{"arch": "unet", "model": "image inpainting model", "dataset": "telescope images of galaxies (Galaxy Zoo DECaLS)", "train_examples": 22083, "image_size": 48, "crop_scale_min": 0.5, "horizontal_flip": true, "translate": 0.12, "task": "inpainting", "loss": "l1", "norm": "batchnorm", "hidden_act": "silu", "pixel_unshuffle": 2, "widths": [64, 128, 256], "blocks_per_level": 3, "block": "basic", "attention": false, "upsampling": "nearest_conv", "init": "kaiming_normal", "residual_init": "none", "optimizer": "muon", "muon_scale": "match_rms_adamw", "learning_rate": 0.0048, "momentum": 0.95, "nesterov": true, "orthogonalizer": "newton_schulz_5", "adamw_lr_other_params": 0.0011, "ema_decay": 0.99, "max_steps": 8600, "batch_size": 384, "epochs": 149.5, "lr_schedule": "poly", "final_lr_fraction": 0.1, "warmup_steps": 250, "weight_decay": 0.03, "adamw_weight_decay_other_params": 0.05}
Rows from block 5 of a small image inpainting model, named by matrix and row number. Rows with one number belong to one channel. Each number is 128 + 24 x the weight over its row's rms, rounded and kept within 0 to 255. All counts start at 0. Numbers have three digits each.
After each channel's rows are labels from the 100 images, of 14848, where the channel reaches its highest value: "patch colour" is the nearest of a few named colours to the mean colour under the peak; "top examples" is what is common among them. Only what is clearly more common there than usual is listed. The data: telescope images of galaxies (Galaxy Zoo DECaLS).
# convs0: first 3x3 conv (model.enc.1.2.convs.0.weight, 128x128x3x3, each kernel summed), inputs 0-127
# convs1: second 3x3 conv (model.enc.1.2.convs.1.weight, 128x128x3x3, transposed, each kernel summed), outputs 0-127

convs0.25:119126114160110147133107117140143083110111124135117144139125156094077127131137142091116083129116176077143114140143162108133116112126114088127149121099112116180106123142144147106097143107123103131085137152107145128102153156104125130115134132151089078078130144144119139151155187132103158140161119109107094152094072122116173116134118133128104086153078149145152161129111133134116151119095
convs1.25:136112131129131113102135200128170095146151094148118122089148130137122114152135137175088128135144098151113115134141166167125119135111158146125167125121147119092144112117120095156087070148191142122120134090149088164126139141128109175135141145068151151168157143139150091107111110100179126112152116099152139109160143112121130114112125122145148152106152146098113143133107133097147133135128
patch colour: pink; grey
top examples: edge-on disk: yes

convs0.125:106113115132136134140126130113084115132139117130115147138150135137143115161079130139135095123150183089114087104149127150121096113104138102124103109128106176149101101096178152157101191129116118107123112173123165106128110120142136150142147095127100103140153144139139103141133132143114158112119127128098118125137108092159206092115134097159170108143091111108111121102131118156067145156132
convs1.125:113129136103165113116130121117143122116139166122124113100145097135075158199128126099116136130155151158129156164177191163170102123118140107112122140111129118111083156122123111136099109125136152164152093123077125087147138123172111082141119116103124126110150175146151132100142147101145118176113147136157155141158110112105159120151131168106098156155146107102141120103126128116121113112113
patch colour: brown; grey
top examples: edge-on disk: yes; roundness: cigar-shaped

convs0.83:119131142149107081093117118101073096147153130124127124143114101115151116155115136124108149121069143152114135133109122126107150097116120084109153089143112130129124146123122123124227200138130138144096138147161174149130126106118114148159114078128124124182129144119128121122145199127140137100106126140121097110137132077145105133150141107103115138126095128124116104122146120110086134119136
convs1.83:132123099115155112165134158137069106127111168146131118140125124161127144104131093131138200122104089126103122152119124098108136146131135102149097140145149150139112124103153130143053140137111105056146072104088100122122127154121128062145119119107114122080125120147157153131112110143149115146110095142170159105166079134163098124124126148112131125137127162120119137125116119134128124118139
patch colour: brown
top examples: edge-on disk: yes

convs0.18:134156122145144148144135066113133126148118080110095136120112124129165139160085097101121071129173133133138127120168161201141097108117117128112106136127128154129109167145151118124092090098124123154119147144147111092133122109085114125163118133092129125101143104132117141143138091173123170110134145127098127154112128106088136136108115082157139131133091130149080112146086132121142152162099
convs1.18:152140136166121133126153094167135104147079137109129149151152093129179124126146116148134146081131098148158121130100115132091153137150131135120128138108119138099123102067113115169113128171121110094126151124069144119132156171168136123162143119121137128121108058119139146158110175126073152149151141156133092131109151139116104149098084131098131118096121154120117138129118091170119133116135
patch colour: pink; grey
top examples: edge-on disk: yes

convs0.42:158115104106113099118112129135135131136163133120109121129089104134122100134088127101153102122130084150140118113106098134116138121122132093110131073163074115123136164113155139132193151099137153085154092152130122123149076127105112061141122118159114117187148133103112124167118126154105137133121120180131145120113095139129058137126124129125126083140121096117134101112154120128107110087127
convs1.42:111112150115140132126119139169161095137104102083146110126124131140149143110146108118147173129170117124105091147067146115130160139181117150090113130125144139151143116112145138126084148131118098072136121107129151128118108139160111124133105146084118166095127122119086164117122114130078132146133100084179087117092144094156143133135140142118108115089122129110160169143081096098149109142120
patch colour: brown
top examples: edge-on disk: yes

convs0.111:100130089109126135112107136128080133136142143135080111140142113113161120160114127096133147135113119106116144156130097069131114134134116073065097113114121142116108171095099135114210140108159181141112091133155147128121113147111083095144135098135119131135116105117142133101133146099125078128086112111101100119132145155119132136160110149116147109126127151113117087102141088152106099150118
convs1.111:125097128101117125143125153111105124093118125172169158086132110140109113089128118126077133091113153124113146125143133132118117129091147150156122114154172124142112095106147130150092163122129083137139106129143120152114132103116128116134136131107114076183157144118168089123131116120089132116126109116197135134119112103202123123073163105124170111103158135140097123114155134150102091110135
patch colour: brown; grey
top examples: edge-on disk: yes; roundness: cigar-shaped

convs0.31:119133153168141128111107093104155187114106124138120135111140156086095117113116126102141124142143122101164090114119116137146135154094142094059121153136073151137155144125090114135061065129094145132130110120125105121104118138174120134139097131130147142137122130165149155153148151127162168121161135144151125119120123111089139175167125166120126154151117113146143137094106157104121134119158
convs1.31:097110090105113082099167132133092125139094119130128144154111108177133100131124114111143149129135112153121126155121084103146099079125086108134117130161154108156089114160112134135119163139190175134154163110136129153166097162101123114119161107121098119108108141155096152103104112174150132143100136161153139130141133132159131085103127100149111090122161116142125106156146103139092128112153
patch colour: pink; grey
top examples: roundness: cigar-shaped

convs0.46:164117171137147106172107150131149102115120104121108105141092132125164148125146122151136123149154103152156076126125145078109129157154115146150143162150165145130134087115172073139129119131206116116144104135113144085141089130150146183086153114134130140139127136145168119140128124118104156166117110122122129113133147096128206120101162134135119147119122119137143132134155127111152103101119
convs1.46:120074143111121155124128098148126153129110164163140181141119137168086123117111074115128119151130113119152148161121124117140097141115132141171130096125078125087129114178174156097119171166125136139175125105141127095139132127138137101132142089105124131117134142146123164151128121136142135135112131106129136158141152152120156110115102080091172094142129108087107121105179164159134092107107
patch colour: brown
top examples: shape: featured or disk; edge-on disk: no; spiral arms: yes

convs0.62:136188132157111131106121158112136144135129095110135157118117080148101161103121120110161144135130067118144091122080120129142149134123108138108124175136117143121143125154123139130121126157147133120114147128149103156117119192129165121143103145137115186153108120149103165160094091124152148121230131136158118136114135099121101122154156118121118161138083114119114129143153130115130095103107
convs1.62:096093137117150099129116150089119125124125142155104134124154147129121122139106160153141062118098107132141142151123138152130113119074117112125163067158079104136127134170098127127129116138104138153150106115130154129144140103111111086113108112188142095098143147152127137111150148125152101099082172134132125161161145145097090102138082136127131126173146138128117132093132183161110139103155
patch colour: brown; grey
top examples: edge-on disk: yes; roundness: cigar-shaped

convs0.101:153146174121102122115128164091131075115075128152115143153129126136130113117098171106074088158145139151104145141110123093154136097093147126122170114099145113134126132139119098124186145096092106120110099126139145124078132154123112118145129090120120124105111144123122098127093086098131157127059116152151142152126166151122126101122113108125126140130086146082126116128143179128114098136143
convs1.101:148184152152119141120144112105154089118116159127129142136128161163147141131193133171097116130161120122117147142188130171157147128133161136171123110138130163119137109108132175104124100112151165128160135152130151117128094152175153143171145151141148146095134140136106147138135144151118179165165123087123128106144084122139142118167117119163131109085148110124100142126126149128142175131109
patch colour: brown
top examples: roundness: cigar-shaped

convs0.59:116157109114106167135099170136138119130094109127122145180142148145115169100161130097122102123100137144096110164124129162133104114153116132101145079124094160159119119112139134132069098126117092132108155127130146126107130123115112106128122105107097103058151113131138103131117137104137132101158143106136138124136124143064178114142079168136150132148078142138150082113124131140161142160093
convs1.59:142082124170146076104135087178122099113126156145154153095069143116125155111119130139114130165115156108145145103158124120123158137103153171145123144115110086105125126163119125114107097115095169150106114138172097174136124138162164156103110140134137130156139129121117118159122098155126110117134112168127143116134106103115155156129173099143178143132107120121127139178120176115166149115142
patch colour: grey
top examples: edge-on disk: yes

convs0.0:144092110124138099142112098164174123140144097134123141097112112107088122122102124129155127138122136138116119134107117114132115134152135170139133158126157120109154118132168114116025126134156121104144143099137095190137128145146129128103117132157115124089127096132176146214123145132156158109155115115137151117137134111137176145083136113146102115113100138108144136132111134109182121117101
convs1.0:118127143154143129103128145134098135105158121118110179132088089167174116123152161107136137176152113110129140120125144123093144101085148095146109115144105170075123144193097141119145139125116129133135106123122155122147128126124155106099140115119164142161116117138091130090123125110159112115104126156147139149142175126121123127148079113150173128150107101115127133134158170185123112109195
patch colour: brown
top examples: roundness: cigar-shaped

convs0.123:124133186153146142114132133126173092094125123139128146152121100122127131091074114133150103134147143138129139109143151110111140107159095124122153152138135095151109107123152121147149071147114175145112094148112132144131097119139139188136161128142093142147132130095164071114112115134114156136156150133158178104178122138135138140129108090148151140116111130122124135181067145120081159121107
convs1.123:116148141132116160171087127123134137141155142108096134136130117125143116132156185099122119164134081107111132140104121108137105134086134119127163083137110131084143108129085123112177118113100096175145158117119151130143172087145120128117122132152168098117157135134111070124121104128120092095138167118097130192144132155126111104145139097150118112080155099128104086108146151160119148123124
patch colour: grey; pink
top examples: edge-on disk: yes; roundness: cigar-shaped

convs0.118:134112122144123137100136157112139105144121138162090108127110172118103097204122111122114102103132165137081154124148171156134111124107105130112122139116090154119115115143129108153111138127104123150129139125138132105159104098120096087136140116189110142096143171132143089108146076108110096138080117106137145092103157168092143127113127134121121065185129133096119140122136119149118153156114
convs1.118:107119119095132127129168122135121120101128143075120157109128132116132151087122153187162116151169175109111128157141110140157108103132157089129104076128140112126111139092122170157149117127135116179141139130124165113129148130169163126157146138119151089118119134121100101108138193137118167120145178143072146116160109112121151103120168070121132146104155118116123140114095133128110140115126
patch colour: brown
top examples: edge-on disk: yes; roundness: cigar-shaped

convs0.2:136077096181143092102118137128165115108122151164141114123094151125119156162108121131119110121110089076147100129118110151096112148124101114136101104124122093095144103154151142087095166146136140114117140132138152183119156105150138125148092111134107140139133154127128091140156131073146160151106130091117145165119158143145132129057090101123159130132098138116098118104133118108155156158111
convs1.2:099118129101144166084132113120128141088153135133109175101134152121143138093141143153173097149166147122125098114106091148143133117131058137129142114130069128125095162147132148157114132104130146166122139152120123066155139162149138120157162114152137119125110090134130118145101161148099104101153122106118113137153092121089157143149161081100121116152145144095140085136102140143128102116162
patch colour: brown
top examples: edge-on disk: yes; roundness: cigar-shaped

convs0.114:133122137166131142127149088127073155160169108158156129177170123137140101178106116123117125108110126144130131139130110112087166134141097110096130116150121105140143132112089123149114176108164151151145124115188098126117123119124144129161114092139130117143126102128118140133154132158149178121134174141139123120132076056132131151155146113093082097111136103130166138082117159125133134134133
convs1.114:128138123112132132145136135136109124104118123074115126035116120095149138103141095126189148128100109106120138114125147131133119134124135087123111157160135196137115161110184153130127145136103106083123095159067136113112128155145110099106116114130107095120143100156097100129129168130124098132146101141123125145139143144124133127127149123146117157157156145107159150143090141167090154148167
patch colour: brown; grey
top examples: edge-on disk: yes

convs0.70:107154143110125171148160140118154147146133099144113134132131109117133121129114150105139156122137075146096130133147093127101155121112131113077140122118129132141132135131154120148140125070159139120122099135162139130110123092133112087099138110116139084160122112140153096123150166126098091110070127122160121142100064136139157125121172136144124134139141091143082069089148058157123100108143
convs1.70:153181126118137106128162086181123089115146155120158117106121131151172156103120094152120119138110128083136134124147094145146144106080130140129140121121123175104142103102126157135109105157170115127122125128110106091142122167153139166134105119072086125123119135124064134116127116150123118148130148177132123131125138134094161131103152141106128111103128128084088131139091186137168138107099
patch colour: grey
top examples: shape: featured or disk; spiral arms: yes; bulge size: small

convs0.78:093122162102097196128135139131101113120132105138125150157125109098132113072144159120138101144124103121105139147124135117142100117111174130127126131128109134131134124162126136090154088127093098120111165116121137112101151122114110115119116087138094078111113110133115148145112077131140168191128142109114129116173131200095166132142111158135148104086095114143098111173126113157151124138151
convs1.78:158151114158158147169127083147163099148126143120162154130117133139142138142124136115149123148142125144127128109113145144125139129115120148146114147138136139137152156123113100149157046072109151134118152135123060111135091130193118141132104169094119140129147161124079102141104100096086140117121095134101153134114088095152144160131168155148103106157131109141155118135081123134132134154110
patch colour: brown
top examples: roundness: cigar-shaped

convs0.23:129162109103126100133106109110096092141141161112123089139156141143172143168097144167110083091101151104152108067141157105134130161131131135118133092110159118144091123126100116140169121148133114160102103145123123154137118079123161159127116099123163100113149141089152170130162132128110148096117107138073122143124118111137154088111104067112156111088117134122117131109138145119094113124134
convs1.23:131176112113121128149101097082114157079119128138107147145117139118151089149143142151116121180090110154144110179138124142147089141103130135152116103134123119107115152155131125114142150141125107192128133090108146130128154099105113105119141127137169085136076126110114101096143100121121103146110120117168133136122112102181128083136119109145136189129127106164082085174120144115121143115137
patch colour: grey
top examples: shape: featured or disk; edge-on disk: no; spiral arms: yes

convs0.66:110148091171130116134106112166135126137163170124145080137130159142148144165105109121124129127174119096144147120136137163122109099133135134115089140158121098165133119141123134146078121156100129151113156155143104129135138164143153168169142129131138156161114125116142108123148176171147117108193161137180112136128076130087098127159149108125119154148102134115137128146082156078113126131109
convs1.66:129137145109095125119134100087158103140110107146104144066125110130120116080115146137160148154105093184154099146089119151115120142083077127123166137135114151142146133110134143140117159119090154149073167113146115128113084114140122169132121135102119127084137142126133116116057118086109142110082111131109132153135153125168147107111115142143139094117141149177134126119107151136105152116119
patch colour: pink
top examples: edge-on disk: yes

convs0.79:129100114101131170124116149098148103123106126125094145089122129130123093141123119126094147128087169098120118129175162151127115120112116132121099106117109099126109126084130128093106137068156145130113145170140114100108091082130089111131136140078113081121093130109138165164124162141106157126128124127119141164077097116094141106102151158140099100082136131106128099114151065130109134124125
convs1.79:155110110121125168121149137139162142150147139174122081142151099119084134199140160119131124146123137135136166150133164141104087121117150144148134113113177130115105164114128081154102089153124095111161129120110094120123130134094157097147127095168142112112183128124142099108175129129122159148088112128150114102136135100122089133132127172147136135124116081152094168132154101126114110110137
patch colour: grey
top examples: shape: featured or disk; edge-on disk: no